Rows from block 8 of the encoder, named by matrix and row number. Rows with one number belong to one attention dimension. Each number is 500 + 50 x the weight over its row's rms, rounded and kept within 0 to 999. All counts start at 0. Numbers have three digits each. After the name is the row's rms in percent of the matrix's.
# v: window attention query, key and value (stacked) (encoder.blocks.8.attn.qkv.weight, 384x128, the v third), inputs 0-127
# proj: window attention output (encoder.blocks.8.attn.proj.weight, 128x128, transposed), outputs 0-127
v.56 080:546522488514510481558476482493553477532441543582468453446490528549491486476503467483539467536486481454498436463417532500425551580431376527484559515534512593549511524527459496486626555571508472528485501496481432419494566512554515614535470468530552430457517421560447510350469468457548431520378559589500416496465543483401493552546563478532511458488479478555442568451466607530523530518460
v.57 091:615401469565481528460416536475479486462444482548522610527522464504489464554506507478478566550593530587481465462601608465540573509509478509532473471488427417563444502460533427525526500467426487566499463465523548491480511475593417594538454444491436513470512420569472553511494507464501453378494511462468517606506432455530522514448560552517467471496516447516496513508579409408581447530565
v.58 074:529503374417559494484461475426449509482550492523497434454484423458513463547530551492507548530527509533495578559456597526516527506538528484567538519463520533419456514609532467451472476587488451520519513598562451431504607473576503486509512467514545468549512638442494452459522478437420513528399487501533467626484498450494488491367468485477413515528481543478594607538505504462569427484490
v.59 085:496561544518444446411625550466570483546457471423533478564513454483492519550518520522552478542480473589605478493389414488461525434392487447513612504510484480463489527556564534484520512510493444482479524458545534475529384498427471559580552487557569504477457518467378462555542557547410504500541464538552479509508509457453480510463493469443492443451502402488465580622547481554482510425557
v.60 071:554459556547481549555549475515465407499513519561498476526624564406498572512488536495495437579391453444533578476533569497501568556364511445489546547488548526524549487503507533445511557477427402534493611488527522586494491389520471489509508524493518447375504464572487445513528572465483494480390475464515462496502570503483384515508544484524588549469544478585510461528558488427517515469457
v.61 085:550506491436513443490529509499513540526481499466463448422461575476542572443516489538554518551400532464464498496501473508465446598562364424463504552517600469478452503471536381505542474573568526435573513608475444388473529551523464471481577477634548464486517452475481522510585528526536544556446454464456566498579472538448481418437491532531572463561508418520519509500459600531517429492494
v.62 076:487516505481523407512535461460462424473516620556570464540469487547521474551489543514547474532494384455570515539481542439597568491475536487474431491501424548538521543436481501452568566512475502585421489461442534461485504402583640507533449499507577540479502591576479463435418483523472464503459509467522376508496446482478410593572572536543511462496543568563446465522546502433463466529451
v.63 086:498549445538497553480418531414508516450565455506490550519422464482489436491476424483519588444532514609446574519518527458540567571514562551496416522486488401476589484523533547438456537545506577558465387463502508503473590486479476542450555491462457567503503530452520493614477485470501524532546536557483435533491504520581508537491489489435402421605393555482562485443551442384553482564498
v.64 107:474501513481487432507505493605494478531493498594471481440474468573639577423517532485492493445457538450496565435444545464435441483538541473498615432540534595517554547503445423458561497517557525423461534454450444431550507557496440505536506459469542450534432419475513513542491417498526491465521615550484434484456464484506547491479500449557462527457569618600494528471437600504394517503553
v.65 113:472514444504395552558511522453556468534383520507616428475462494484436433408545512489600552573483480519462536496444510523481517482485495521550537545496482480560448538487428560494539563431612517507406526500515453417542553540455500483453519571440501438559404498523509459527480524492483497488470595517446558450439519550561371477486525477461448482577544420547536466574494483429554592454585
v.66 133:433503541410488474532422534530492569488536402425510516580525482476550464508456533498533433460582445577494446584501442566545458487518455455495479546561529528488522530576495474489474526435435427475518509522479563534511426420421622512500470459426495439545538545477517469465587593548427533559452488540559406481454541586537419443537446534480568513472473444469625398501530517552476544482541
v.67 109:511539505572501561490529557422441499512452588463546541497503501506561505544541509555565430421471441527460550556474610471480580466460407431515532509511484448519583479472512454561475477442414479524565480466448512461582537521527468541488440502483556597400398607457464502486532559563521475455513507499453472568566430454442533538363463547510452519475440529591498483442506526469567404556451
v.68 112:516483423562496502506428456484476559380474562496473520459542484484448507510472523464525562403538576512552579466565514494541561503603578514493515536524518467524589402447530472520508551454378483610483544500492462501528536395594431520519440496425509508501517431491582462394496566446474472474492474467543573513408496446514540432549528497466495524556504495467576452492589361537537527532460
v.69 097:569524504537567472530453438527535526523466467573541473482463504537503526500455419446527573555587502483514417514572568471572461474452593564510446465422438405521464561505500620419457508603616478532453566459513502536448516559535499500445565501463472428505512448533417487463428535430484573509539445502466532380479483492578489433562534521503472487459454537486463532549456566424456551461597
v.70 095:423508393503433558512542525555555530523480502598512477450497449458605566508544550454513473544497547536520493535504470447494505480539523534621481368440486462543511511461408473463557522469516421477388455461501533523470506589486592558509524556584483409534529490534537538547428460616462441511541521540378575543535529510526368469533506501436523485470494514550503426511445473460447488498565
v.71 083:495610477480514470501513523446583489510477525526553500520520426405556434514567489470511469548419500467468478387525530571455557464423530425549458432450523464484579418523438470544486489432446545486551463491453509464623536426477457552479510553590559629436425481494487608469570488471592407509500507484556535460436491465505557464538527528569490448508497443602506512468452603497490512475523
v.72 115:527395456458618506475532508443512524454565490504480426447502552503488466500428455512491497459582458561515465547474614453569506500551413525511493429518456592461489497565500482484485460618491459532542452533495475455395514486479597547502472451511481473515507566500485504390423488568493548490530522647441443536506583524561537549405506524482534397471461509441610526525496547474490403469456
v.73 117:499613543538497550528501484537416526543435401567558445479584495509569520453526516543470548431520517479536557484516445519492506404506516411543534480503504533533462488460493444519426523477436502590528591446582523471489550457538437592487420484451510401553479414431548426500540475414476476453440485388573493484526488569476500507625519479478504508496602510571475422458534501418444559554511
v.74 089:504532482593492592558473484522451519588499540499423455472536523501516568505414351461542461462512505499498501421580527560463521537598463454538493538416504496441422483428520521552502460503415461490555471483504507567537570482520394514448475490445494545578499429542474506450550572453411510362541525537543608434488484451466506517488438560449508464506440498565469481509561444575499588551444
v.75 096:534416433507489547460572569541493544516482536468472494511511444484463427563527455458565457507385488484475471569460469479569459501449511470590530507548512545486498527508563491463574538412481494455394535514445564431516432540512529458566524501477609588580434501588460475485472506587455541560519468502451544601455466488456537538407529560458590503444471445567465615508377528432479466501477
v.76 104:472410506399420471565540495560629490499481549515504430491540545463497549484579433485509529562372530538460387518452441500605459515522469540458431517440496510498460522541481544529525534501572446476461545567549412581496469475445566414526543542528493494460565494504445498504497512520416526529475420566496518516456579545438498535540573493569508474468415507438403376568571509512518484498543
v.77 112:446411504473550444493472424475540572434562569449481519467451557533562490479535543443522476485517560504470434561473503579545482561562479495433501493413597519520458398528560441532508533407474414495470562502500439567533466464518575415472453463474502556577542578597508492452552564450516537519527533452532571431457627516442535467583514471496549484441519480370525466530512495565486478414527
v.78 109:514538521454431432546488473509483515487548511470496521553536486528453517422437554476546531476538524440579431458524468496571464459541565522542487515515465614431529483634545404485408481462551495470491521489432418486517432514556410491483474468453600429553429517522491405492462475514589539472492555535568458472392396512452560510563525454569424535522545565503500510462552591488437595539442
v.79 104:468446513408607461464592494439435491425546563468494523513502475462578529477490502521473511430574533522536533508489428409548520560486489471418459493472475534448548489434571487448508515589466534576483486575383463431555474466516563546528493446438535528501538493519547633522455371452526513490517464479529401583528487476519576521450513449515608439432420559521511474460511572578502439485495
v.80 099:603425471536616492418512550548534564539566532523537527476569463542432526511529463514468440451507470509534478546405464448465549509495528454488517492461540557619486438493530427585580552586532540490486516589538502448452553568442500431576485513397493471390509534510529434425512411446445531506424394501499598492442538504490493430464530459512530441447454522561523454466521538501469501452426
v.81 096:438489483582558449446447577443516608498444406533538482465486566515528457593604454488538456485530500535447498471478499543481392566463506442478480423529548519538501495429533473472574541496459449539432466465468491459420466532503535509486540525607555484471423473493579559482540585510555413493470486369525547489486534566404593463537521485444647506477481455535448524535552521480483554448473
v.82 102:486481514383504455574447501485562501494456534503424449418474489538458474519456552608458553468513494486585437506503532498398430485494482509379563532634578524419523484587474394413391465503535483537562469486468445486490433491529569599516435546643515524496452412451533499499504483575526513503514502497575463532473536531539464514507529536483488481498494545490533427558519594521502423509507
v.83 105:605538483517531491461529487518571475496593519529449424514412549451484521390491487556495396475506440547488587476559519587451475439474445570509513459441470573475477538515470530507508463532548604420488536533536508617576549501409517498513542505574495491478467499513555520483548473480400532517478328470424492550451540490532513398547500470467481507494404467525480486538496604527440546412517
v.84 105:560387497485437480472346529423596453495534496510475533500555627416538523520475467458542492471581506560472446496574447534458404575517502411464471531547496465498472506503483538549479572481511440549546463477503574538563412508484580486465527479485426468506599546516540606434556564551451471432511522486470487500517500575561447437496472423444542532520492460409505531513577445503594498489525
v.85 084:567580469495507582438475494489436491456435550571553492538419564465519461477476510530585486453474464566478573471422511533539558613467494529475478477455566491494633530494506550447526495500470540512496533420484530471570475482515356537445475472515452495569504502437476472580501516460398451470497576497493523525518522458503572513529562407542369400531492510537502355475518547477540601520521
v.86 108:534496418533480473526488434550444607500507478473542482518514524458454433547474483532563489571568484421484541436511542461514485535505494528468561593531578410499550415507543423467472531434475452609474529493420448543559496462540461495449463621534539574569463467475532517500432552495550406492549488438584597549484533456503479435537414433406468430452509434469505501547510481417565459512604
v.87 096:468357547467492489549595517565500510549524530478580522446482506469541554514558555430514476604467578498515396500540477487546455495516576535459448455597553455529579500440501511535577485523515489492415505512502376530506469525468478514448537493547547499556464544602418453596485486438461488596519463526486526528449547504469461449497466521437489526416425477408436540500400576467527413570528
v.88 103:502588505458538549463540515508455462536594497554471501507453571521515468542521349426509498459559557553533452551467511591496522557500447531601489511448552501466387478472532525554476566476402537551571534434497677470508478598479420497462560467483592564556452513451534456485431471521437489513491469477438403520505491502410522514442508532579470526467473497478510453425469538549460494441522
v.89 101:463556511404411545544499533455421583559451548487525470437489516560556460532516485537467481356518465503519508507485507521546421514439514502468477592530578501595487502511491512555386448472414450522468506549504500472446576541481518577423528505631506522509428606464542582505415541483487506497452579490571498502516537483433513450559435484428529552451552453439437428536425516553492547515574
v.90 124:489570502557542503547498523475467537574420588491483520479490483532495449480476459537556569545445444468517606397472525479500459446492565449481459517516585485483529555502398419485430438502447457519525514477391466471454520496560454521437473614494545477554507458376512497486493585506551433476477591428616482475505471451560558515424461540503464520585551572495486483490493468548623577576448
v.91 107:509547548553511516566498402409444460525491495514472481569510547542482405452414493575471521441520513518502563491528461537425441469499524496490444582513560488495535509491543536574473552500468445503537548409436569557514496460423605512506377519476473490604446441570461576481528539496508551471577463437488465457562498533527494453420401549547517497514465454427524519494521648546428529402571
v.92 105:484521480526485533415576424527506507456600550518562529551475575430495474405513481507506484492531509551521629559498449516477504544536542525501529477433511467549464425485396451521477552483443549516384422535488508491479531474372461429461550568573532485471452524573467521530567574435451524462509502502499549532569557511517496487537456432465563560490545388496517497412448648499435427449489
v.93 090:530534437469495518495500504508612483553455429524532507508383543492492467607509414529581550572605486573449427451528493507486502528486449529425485521536534435408499567615520498501451456445455480449494566478434452618480445526508469547497488519558432483544597448470451446410485489525565511494580477526425461507539515473430475463563548450493530456556535478466481484514459468507589583616437
v.94 097:547462538413519510487476457404418448482484445525497383454512551472598547490547525451469550481436503504432485461535488520524431507449484484503490530484448525408488573464551483432501465530570466466596532545542543408479454500541523499563557514492481521516439567502531543595538386410518489498465632372500480605447413543588560453569575519469439521529532489518491519526476473582463533527521
v.95 095:480474575443551449450531438531471488586426562504453604553553499505530434525447555485458455493389548462559550547441500548452475579575517494482553432438490463568489480484513491488492501470499564512555534473551585452543483556487483473534454467483578462541548510465501486630485423460436525443410574448505560495562459497498539474548554498479403539578497475531519507385475493542420623485390
v.96 099:433414459497404503529529456459403527442516579509481558597439442459593573473508556456456508514502596600533415441529463482495581384511560547525492509530425522524429452494445497558499557520569510498467556531418504600557447528541505504571452446454645476454586506478508534544438496512488540469487523546552493523420556419535464450540523419478477506455480442473509477542461556523529482503537
v.97 102:491525484480431495467460455474506506548493428515461475416509442546546492542477469515451577545622574499632502406546493567490403423496474470468464487508486461492455475495480566452482529450577587521568454518557457525523528519503496519447567472430490528520597449470419592450508523494496460529580527530384477601478425416541534477537455528525508558521561492516399655525423501481476524489455
v.98 090:462485534551398555525502531501466500483579565503519603535503424471457528405510461426567377474449490550534486505515489511556585527559553596578434437493490493555500460462495521388589520505434378511555540497562452493518413488508466576504523457435442536461534498630558550415547404483527520453468519586540467515464498432511438515492498468483525551405445492543532528541484476524476520511559
v.99 102:454571470414553492555495461462491448450555556463447505420534437575461467540571478490472529506371524492526511597472586497514423553494464490497534543531480470447478454496600531511461493555564498559439523593519562607503594522563563558444469445482533458569431360386493436514489482507445489595512507446540491534489510499524549417555438465476572429502562459508504468422515510480520510472554
v.100 098:447490550525491468378497528480562459452470503449585507515521496451481512440451462509612553437485500476416548602511530523520553573502480498473500489508528476491571516427510483443536563460596480576526517395549519615483556544648416469436499443383523558489517507516539499434462560575505451521532518474509467473499457479513564505454480486581473456460426566413502537400474444494581452552464
v.101 089:474532522509502524550448514481539445432497578461495454506515533542450493520488490528480468442495468520433446475484381535578477483596418519483597566568503508439552536519485441576468461490535509348510485470537496608499634417507561508558500495450433465561490400474563551430503538539465475509499488590532519485522451507495608544447546489541465412496512584568461388480449463520489451537417
v.102 109:634431495430536430487516576474528510439502596516582505432403564500439536477448527473482466460460498530455556446482453518512558494540595579438480501535548528510552540587437509464568524459466484463427510419488395501481539490533493498504461505393521441477503610592596577448528439530513465467419579486513512528449489549550562483433515472498437540519509468466627493475481426527548539499463
v.103 113:494541563508458505477536496435457441397404472434393523534483435528472523573478484398548620522571497448587441519511498499504423543474492495468391570520544453423539551503501571461493533499472491630429517511496597508507496462521504502480498397480429504545529474541477498559556435498465480485541437481478428553518501443481510527461537539522613470501510468614500557485637514551521488495586
v.104 105:568498495423569518492419563470526541413583514527468398433534489476517456407432589534518462392522490468585585467464501398585499451528483565447558545490521528452478472470468516559513471534516520511493441455505470587560587450469564412421519525460554460564519581522492598456438583446518433510508546459577428538477534541524537515504578490488419453443492547540451492523505510536468410489485
v.105 101:515496582534495489475557520492606501460421555482484452554392511512447494498458514527472538463506484470483530531458410507458482447524502465441608475480565500541509557567425487451533556509489592502434504539545521417417552547510612477516618524498513405463506547555544626471551467500544473443477521462508547506594481608424476449366456500512540473496495398547520561456515499550437488430484
v.106 103:542423451478542517531456583557444511504455560573589491460427515405528419489455601485464433463476541556464567338515515439464546495447559620514537403541536584538477483428447534540397491573449539553486518530489462480514525546454516541495468536450573440503530542421485523473517539521474481566484498418443549571569486509497470425516510453479466535475512477459518461579474531431440588519519
v.107 098:421515479528537572596510461542518505526499515505501419477573514524454532516422524538542505564484489399501411535500506446531540499506477472444401446442519405446515450503567562474436532487571512528537438593510464522486495501518636423438485470524425489463560482521465479515485428545518500597599552399474450417473487467530440466578519551508567657480549463484563481457490479529500589570509
v.108 102:530507441534509504538413519482422503480414422435543480509484511436386606441470448498545543591561503389440506499494470463553533501464496582469468509595453429455533512469493584459523483521578482551512464388439515495477437607514439558510568462546560586514504436559463593472477525446515498509596590471521532527512415513490550568463527546514574443480510504532435497469444463510553465547572
proj.56 073:512506458497448501522505567467374634438519565364491575511532581399592559505490479567501486537558439480524542482492408483478533490530514493509458443482448456492535517482466547504586519491483532509469531525514499496379440446486508473449463551446591575541515438428423510499466480541522522484505494550514592406550526567493556495456535535562412476492507496433523470525583490511571346521502
proj.57 100:543520477535474516576558459586492508479519453581640539440534504492565454481483546502555485431450490513481483493535540580583530542527508407423446454607532528485509400588485474442521445581500517406436473523519509357573563502414484474543509534492443403520585501437541513468467538532491451453445497486472417512468521515396556507504482417514468502503553491397478578523436502502516548474533
proj.58 071:531437508464465510447515582597586479466443477458560506479555547458510487447550496564512499409548487513526486436502542471511550500477503509422539532537481580602538517397464546483544414464536500428399492482560420528512517509531360465429555481522446506563543466552457470530579444441466499486535539513500579420440538625528504508499443583585523453417455533419443504468562463506485514576552
proj.59 081:502485462363555513510496457550506462503503497533512510504498531574574485511452436448472525505459460445506450438554470477570526493569454556486476454441565512474491469446434504439575563499550520546524519587373485569480531506441379520561401490483413509540424509545562583526471439475534571511440417469497557439521513584583535541522532605530571527494602570463529488458506477549454505425415
proj.60 072:540595552529475532542505471487487488563535531521439565433470514566533430567521434595444614472509508517609556480536477466515434440475450475563522526494510409461485567549415482514544437470501455353487558504529577492441577488515457524540463506475447500596429601440524510432402491528415472420446501496554555462594506475475572526540486497481446474424489492404497544499484481508462455524553
proj.61 076:463471422537460586433438634456524436497407533434398539533498514534462430457450536553460492489552536474464503445464505454468504475483535569582533486458524409472341494517409608521593511536568431477464544468463491525480503576529445571505574462535492422512449510498460507455446480505565503547485522509594487451473486507559542489495492464497548523559488524568509452572614530482493568581467
proj.62 083:509467571499536560606465492473505618502514479449470538392414472468473551526449461504479568439513549501491517469501513540433543599576499538449530485497483518490515525457546510439455412488437484537508522540517508491550456447390433462493524569408534524581578449516531498435523425412504551561548469502399589487482507545447503530542578468509354454453515464526543548501461478603558513475394
proj.63 079:594518488454482560390578481504556488496486462595518404491572428489524561469452516493449467517430500591428546501560598552465505512485541499394495488538437608552502493504517498537384467497525551490508458553556459506610477500449609528484511444449530464573590484574467526449611529493503522499550505510527518483453477534439441507426488479484499515441513507499491392584381477519511535438551
proj.64 102:448551354493500520502490471535538588493498490448474431497587489464495436563474519472440488486450439473467451515495479552525550438534532549472523619453510616609431416453519480617461459506516590535462433529493405558544520486501525504472511568578483547455420492507514478562555521515533575497527437422599525532516539471471386483475440576443573487511476514426438446527551470563471491492518
proj.65 111:528453544563550431396552462505556497497431511514439523533502479584532461508472438447410456425458480519482501498469547514447520502498512498400494452584444512434545470523565488523511557497394490511636442519447542515459469528490551550545491415578505556463485414561470553505556475465557421603474422494521422608577531476546487522498499573399543565539499528499442506382513527535478529582482
proj.66 135:505475533619529433552505465469485547464563619545530569485527516543441451453496534587475525468393547464490555457414536517480505564432567543448465498547399535518567528494498469574460481445417471493523493486515489421456447530516448502429479556544602487443575497454415470457384387497529492475574478476416552546563472528499568557451542450599455498518481505545446516461491579533535459488538
proj.67 108:510473466553452471486403455587451461420449400445466458547542580521389431509568525460433481529494526447602482514435411510517441541441523596513539532523594479498421501578487500520473478439533475491483553490520548488497544585522495497503557525431540462510542387531518430597441550493452534503559548471561493483457452511571457403598558483510516607564516442522490551500530476406493491527520
proj.68 097:382476595474409519472503558480445451559474457496505517478572567411537525451590543518485454571590501409502490478509488447466445498484450444483433513486510528463503519493491612474541460497525543513535434465416500482488461579514472453546518486536452610544595537435379541527539459480490465532515490431513498420521493543505476528518496506577487431458537484631499429517551632597471560460460
proj.69 092:488437560371486491544516469499486506579550532475499513494509452504551560589466451437551459433469561471507474463528476471443567460548492408435602459552481559455568610455507460523496569477479492530510541611442491457463460393501505491528398453520556531534534530474616537441588449479513515514447508539493439506557491441453453580500509496509546516585570566471452500433487471570449595506399
proj.70 099:521574510490639488467483443474462555530555551479446511530503504494400517492443465564581536552427471423467483540488580466519490496428485358464518585483514502440513423474563458542438504552490515649470555465452473440517432511510397448540508453505534552496534443526451552561523514358491501539407443467515492581571505452483572502515505562529463507624528519513487550478521493459486497471549
proj.71 084:498536452464505546477506486489437441578513408465433432519488459520541514458495476525448464496554508557532537532447460490511552533507489573465535471530459465431426497448515505516530517553520454502520514445579677551452623483484420607528532490509541509575553433525504406493580546427492503522515430398479428521510528511546329457520524511496535538486499532521436463509535392508601492478584
proj.72 120:486502593570577440661493433545523496503542571568501584528469570482496518528477525485495487547438476438471498465503508480480495505465555419456546541455500495513516520405442553428439456379507474477451515484590533592469439483491492387519500625490472472482553511471602439548458419471450489448554499434545549414530451515485454527555528534534399621536490497472520488539521434520523461468529
proj.73 111:492504359443491493445432533547486503501443542483481558498519524469480498438477602517385468535452452482418448475456617482479567536482499554452443513486530478516508388553551528584533520585546555540561422508428516512533460568519539461535580447538448535427581512430378558540537503455529567459467473470508503483525579473458471491462450502552471436611463525423493447507450562545551554558506
proj.74 094:519493541410436481432514506516474474463522344486526514559542508440600481517454536501364494515571493437501512435471592423558589491536501531410496506559522447526521465490461610426537468557491580562365511544446464580391508510491433497472482482472541514488566543497419504474543456521582511547484542502461466539517494568598492532515473410534499442516572521437481538552551493496469459492468
proj.75 104:483604536569528519573486358490464480406477419473497538464417531507414450432566499569474473434498544496521537497484477571437522554461445444462577527521474535490523524515557494516512422470491535505592532574589496431522582515545498481502485478527479442371444552509509440490506618471511403549514432490490474520535428506529609484554563514587446494550511499483429484453485515510396470571539
proj.76 111:567511511539519411577579514406465492497608530573531601538473447510562535560464491544518517554565431543519560493546556499422523469558553420498534462584510514503594464462546461503500458503444491530511503497505521397524503501489489495518470442492493546545510531456513620503515447442483385466461467494447525529491418523495562453514432520416445430473577452457585635420433504445476501493394
proj.77 109:444544493582524538594522510476469488547532503620530464531506529378528573494508445524528559530514466517500558415516519484520535578460429458536502473560447463440518584400476555531481461566420483502455491551519577582402548435416544472510514520534482489519523570396490522453484498520417558421500471473375505506521499576493609491443493499537538346470499439540509499463516457530515498411504
proj.78 104:500408414503515558437559545541472525595519497558464446462544533552629453501532479480467427446479487530433544565437560433396554496509521530426540538547450610580457485441533500550520403521534522522541439564596425437509575401484616475410527512556541540513463499443514554470502485533494422478494498539514509462548569544514460460495478521496491441457458507597531450485403524470507448512494
proj.79 115:409556492490505508651476460586534494511530512550471472505485578489464486466529558482509548493434536459460479465526508521456425463493478487518510550429637459552468590506460504480432478454591564447439648471482490540460484498473478443566493499563434439555472515456487381496468509510505559544558575454521521396382523535475484512557521534490456574393573473519535504575485480540430546443489
proj.80 102:480491539403398482558462512491494503552472567528550448565485498536610438538468527544483484486537439446486492441533516515553405493452511533550442554575464472444509536577473450406456473473477483518439523480463467534452388516556468656405476524617544475570476503482436510543610540599530500463533569491477422531464475465488497549513512469558533579444471486418500521505466514449515460533615
proj.81 107:573488430474463458555491467438524421497589671440547474524532421526496526450489542494471517555444492480538507529457487459524528388556524498582481590476538487560473494508417435611473534478539526456486509444519464430665437441473499480490461562458500530552564535530493525556522478482417492490472541668473507506483476400573524536492490496478435485547512519532571490495438488461449443488533
proj.82 110:474503524577484482380547524544432458396515440467507545563509451485524586458596532410452541515545497516509520501522460524542501474529484441600426377432478542461509472490523545516507585553489565469542543484485569498553494520483440476608547393377519450531536502547462567522544530405458538538405449513458463524430542502469587480511515482501540475473509406504583523447548489484462607511451
proj.83 102:500437603399363486510441525468461482462371536476505532520575445554478455559518573464584569466487579453456521458498435478562508494421528516425410584487635478477488488514493498454482534488502521507493469431538480425411447486541462533421433509461512496501485573553418530485544527482577535453518555510563483498457500536506506600480536415525576538466585533452496464519484498581519464522585
proj.84 103:532575433484517432460519412561474572533441501405434368501501404552476450462566450527423436483503440435487459504499495486523585386535454634457526554469514573571463417560537472580526488572508539553511530490493467499498571534511552505512500544553500535539349439540535478501521534487520518584491407469547515507543561457467479526504523584437505510475492553496457449527515568482408494483524
proj.85 085:513474552444512454548488519468514583528542579513510543508561435576492501517471515480446506488508551424483467511623469467470426394499530398480537543538481552540390537508425490491476462472496481498536508556539463563428517484546522419476567573470505471441458480521662504403487538471513508458488559515584520444453491568470548521404426566547490512472479477414525629524566437411537441548479
proj.86 106:490472543458517513470454581451596449503538599540483585493464514548557637445477536473411400478397501530415477551451499517471534475493489494543547441508440589582443535475445592527493458565525490439502426510561544521569486521424506453517529449425592497510521468476567491512444448452405543558428507592518547418470506468475551513464520502531447555514465565612514466500485497523514533493399
proj.87 098:508551490639481505536427548528538413472498407453433503542538461531502561413453446537437431431523472540420517509468544550516553582504522569595441556436430541509445526562518479503426549499496503468555517474560512615458552465444497512464489461489446488443569475425477521422511475537385576398472497521409487505488445537566546562475511477513516551578495500612516438559567465504521507503463
proj.88 100:468445523400424454500487524432553498531413510434517483517514410524563441511482545557556583586516460414586465477603552436490531458549447509398424457558497483554552559527461444457461489474517499474451514518464411517491444440563616443531450532514382480517532486563478526559557457508564464499522600579618526558530438461549492442540535488478553506444476484524491563546427518507500513541513
proj.89 102:521414546499543466534525483563536484486437512449499528529493454460510508504526460545571576598406523508488498477572459469548586464551440476488485469509505502488498478502465488450575524521470515438538399543554512413592519446521490446650488430383510426485518436585526414521585477481482489490455505548454540510489438584578524552469571450518370542478436460515515565486579457578452438499422
proj.90 118:499509580473585501480511487562497541401558470581488522502477501490496609498556505489440502481430522513461528554544462528477507472423431466583591430456373457554523526411503564560493520454451522497510523550535560483572530490399430454529560402455542500502458517568581470585513468454481577591441453596428532515517546599454526435495493493500415511464496465479486561480491469443380461489516
proj.91 095:433472520449451425419459582530532510381469444469512480404501474505483534578576447431521528605544522547535471541501557436545457524545491490499452482513530528513506440560399455490522586446469549454441388437511480475486513508535539576579551573507498522465442490580548560535476520537536440537413508531531566565484562418496490407561542415452585604509474515469486473492476434488555421505532
proj.92 100:541437520428472564513414505496554517536423552493439512471529468614545561542428507495508525507416526430499382472503544484504521534441563537483507522544543544472498521555541471507586510504589456519542430414550427496501462465643551535537456477471454473474581495488489560404437446519570461426513505492536511496504520465464481516467547401555390593551456597456487487552472409542576481494571
proj.93 087:469510526560637486505499499443471474515541502376443525421562494465472524430533470435462410547406512490475513535473584495537524494520583474492460500460510503614506408465524631501467544563501556614532473520531448494570464447411568439445624467455538530440418495477487547551507540431452533553499509490454555484501476546512525464448478611459485458428511519507543507542571487537418501449483
proj.94 090:415483443617490427532605496536449565476410526534549566559536397463395505558484460450475483551547500476584551520516572513494500418513448375500418516516560465536614503541471488541590496509400469564492519471506579518530535448391414477513486521506478520540507490527541443446497551501477505466598402597532521512492543478456495521433454582519509439481497528528490470480444516446524497436484
proj.95 086:449561516515434518557507505487519552500475414557482437546462410601550536514526440520527669457488599442485463474538511490506462491457485517415445483568517516506522593475451504443506492505493436545431500518508477483463456396521519563515500576618507456505495539406522456406413464517559448611610497546517466557443446501462465569528471460565459490433584550542448568468499500491509439483522
proj.96 112:478455598464569462475527466518563478543488450468481475489469579548476457405453539537600498495523453445560497476453453521468487558582455542417562471451556505471503576601442492526509472478438563550560451381533507471462577512453485515499495592526461512579423510515463572457532498497565480571504517499429505525459408616462543516587560485461507361428553485511501486481560544468448540465402
proj.97 106:505417394463474538432504487467536495476501560470581529498529519525463599517444502489579417399477482509418511525449538478397643505478536573378548561598545511452512506461497468551577455482466557525497445504537437534458521478514488496398534558527595545498426487610568495469553562515528550463538441478453590436496534505481500468496473526443499463554498512443485454469526516527554381495557
proj.98 084:438523538442527437517518484562501559541524438569501481543475646463516379581445520512474435574606482507541541394444555527471482454491434404491492603465576565493540554463484551509414510436468586489448596511489567502436496490536530420521479505528497532445530536492542430378506496514486541496489517382533532535568499495470543491603505492553506457539501437506471484446430522553454498504447
proj.99 099:531390545577499506425495558527565487535437526497524552479476553502470539531483552489546523489413514539413489441507495493481580474417508580479532449457525453525518476497461537477523590402455515469504426470475460443470492612490432522583510508437489435458487593551482647522496443430550451436537534495435496522491502523391541512458567531410407524464462489486564597548422453475587533536556
proj.100 084:523463438493430478464538491452457515596573532513451539505548570482382460573557540557423473500454383448535524478526499413470474532542504479522495570562532540598446433540517533514476463479483466476509504645418437402432452570503469485495441528546546488540505477459503504537592520522542485494437499511600570547554513454498421444510451479452475466418520537540540556588458609491427520557489
proj.101 085:515442415524523503441475527481423478470455420559478601478532432455467540515585566465481527508514474493591532487523564522492461464538638428598401417531481476568542498492495519462576517492499509604477557477433591508503402512428508468455474490436506508540489487517493383512528506491531508547497464448457470520465477457462443383531542505460462552597515530572589578614536470452541491504558
proj.102 102:390588499541490460532513532515437555475511438522536426531496534425526426508544493465503516490606466533529528535486536528510408549446478345615528489444484606510529422480536441507466506491510453496535473538458551490465504504373503500523493557571519628513418529487445466550404525500461515500531461518525489433479464450445443447498544480655552443482514586551490537526553568479452519491452
proj.103 113:455471480500542509599489506510549534577620601549526555435529548537525529547480558512481515464437504461451556509435431457471562468439538534578569558481434504628477472459483504564454467436468564515492452505511425559497524494498486477497565518450549509477490561453526518463508544522419563428500489500503565454401582518557505543500488408410444513422490455374544472442412433467537407555555
proj.104 102:496508502551523476535567466481452510608446466553523592520490511475490563541585473548475489433472439489528442511580552562407489563494563363570500523523416504451507528589441552433540476497479493535488495571472474436458475548421423615551498461514484556516472395467514455473576499542486550497405468535410479428474424533423518458462473503570459515534478493558626527563486505465431540541468
proj.105 095:509546502494497498512509557578415544474529466469537549506555482507470482502574564396457453463588432535477487459496532498517450503476472440590443577445570527418533428454558373473493573517571474551472494525376442522531490413445497577533471532586484558482565491447512464556525553527465492500523502520442498572438548480497517504613525363497496498533548551369478456500485533429536530409520
proj.106 085:454499585575475405518526483435531474420526391427461408506518452552575569459442432566484520550558532455577513552566511492507523542494499443501452609474536431433483514589540413428585467432477452456461486461465440474580497457431467449565587577505427561489464588529499496542539501505457478535503547539523446475520409459447476508525553494529515553549518528591431452511562559526467470483452
proj.107 096:533433502496490514572433456396493460417471563490546526503447465509524456596494537493455477435443569515487589456547480544497520485461470541533561491483533526463491528474484581511469508439396478447449585483549439516577508465476417582374500512462547461519404522626636614540468561498521536450435476521556483455562553509488601578435483487489488495563456502472475453502509517507485467470598
proj.108 100:489505482479536464456436541505611478508589542561450508478569482593595542507516605458460446438475443489590577486444486478466510483479479457493560458501575550534482483505598447551457442478525501477440495561539379508567520456503552449407461530395552560516431471484496448498583500518570454452514391537489502426508536499500399498484453571487400521509423564561510493437553540572519509465449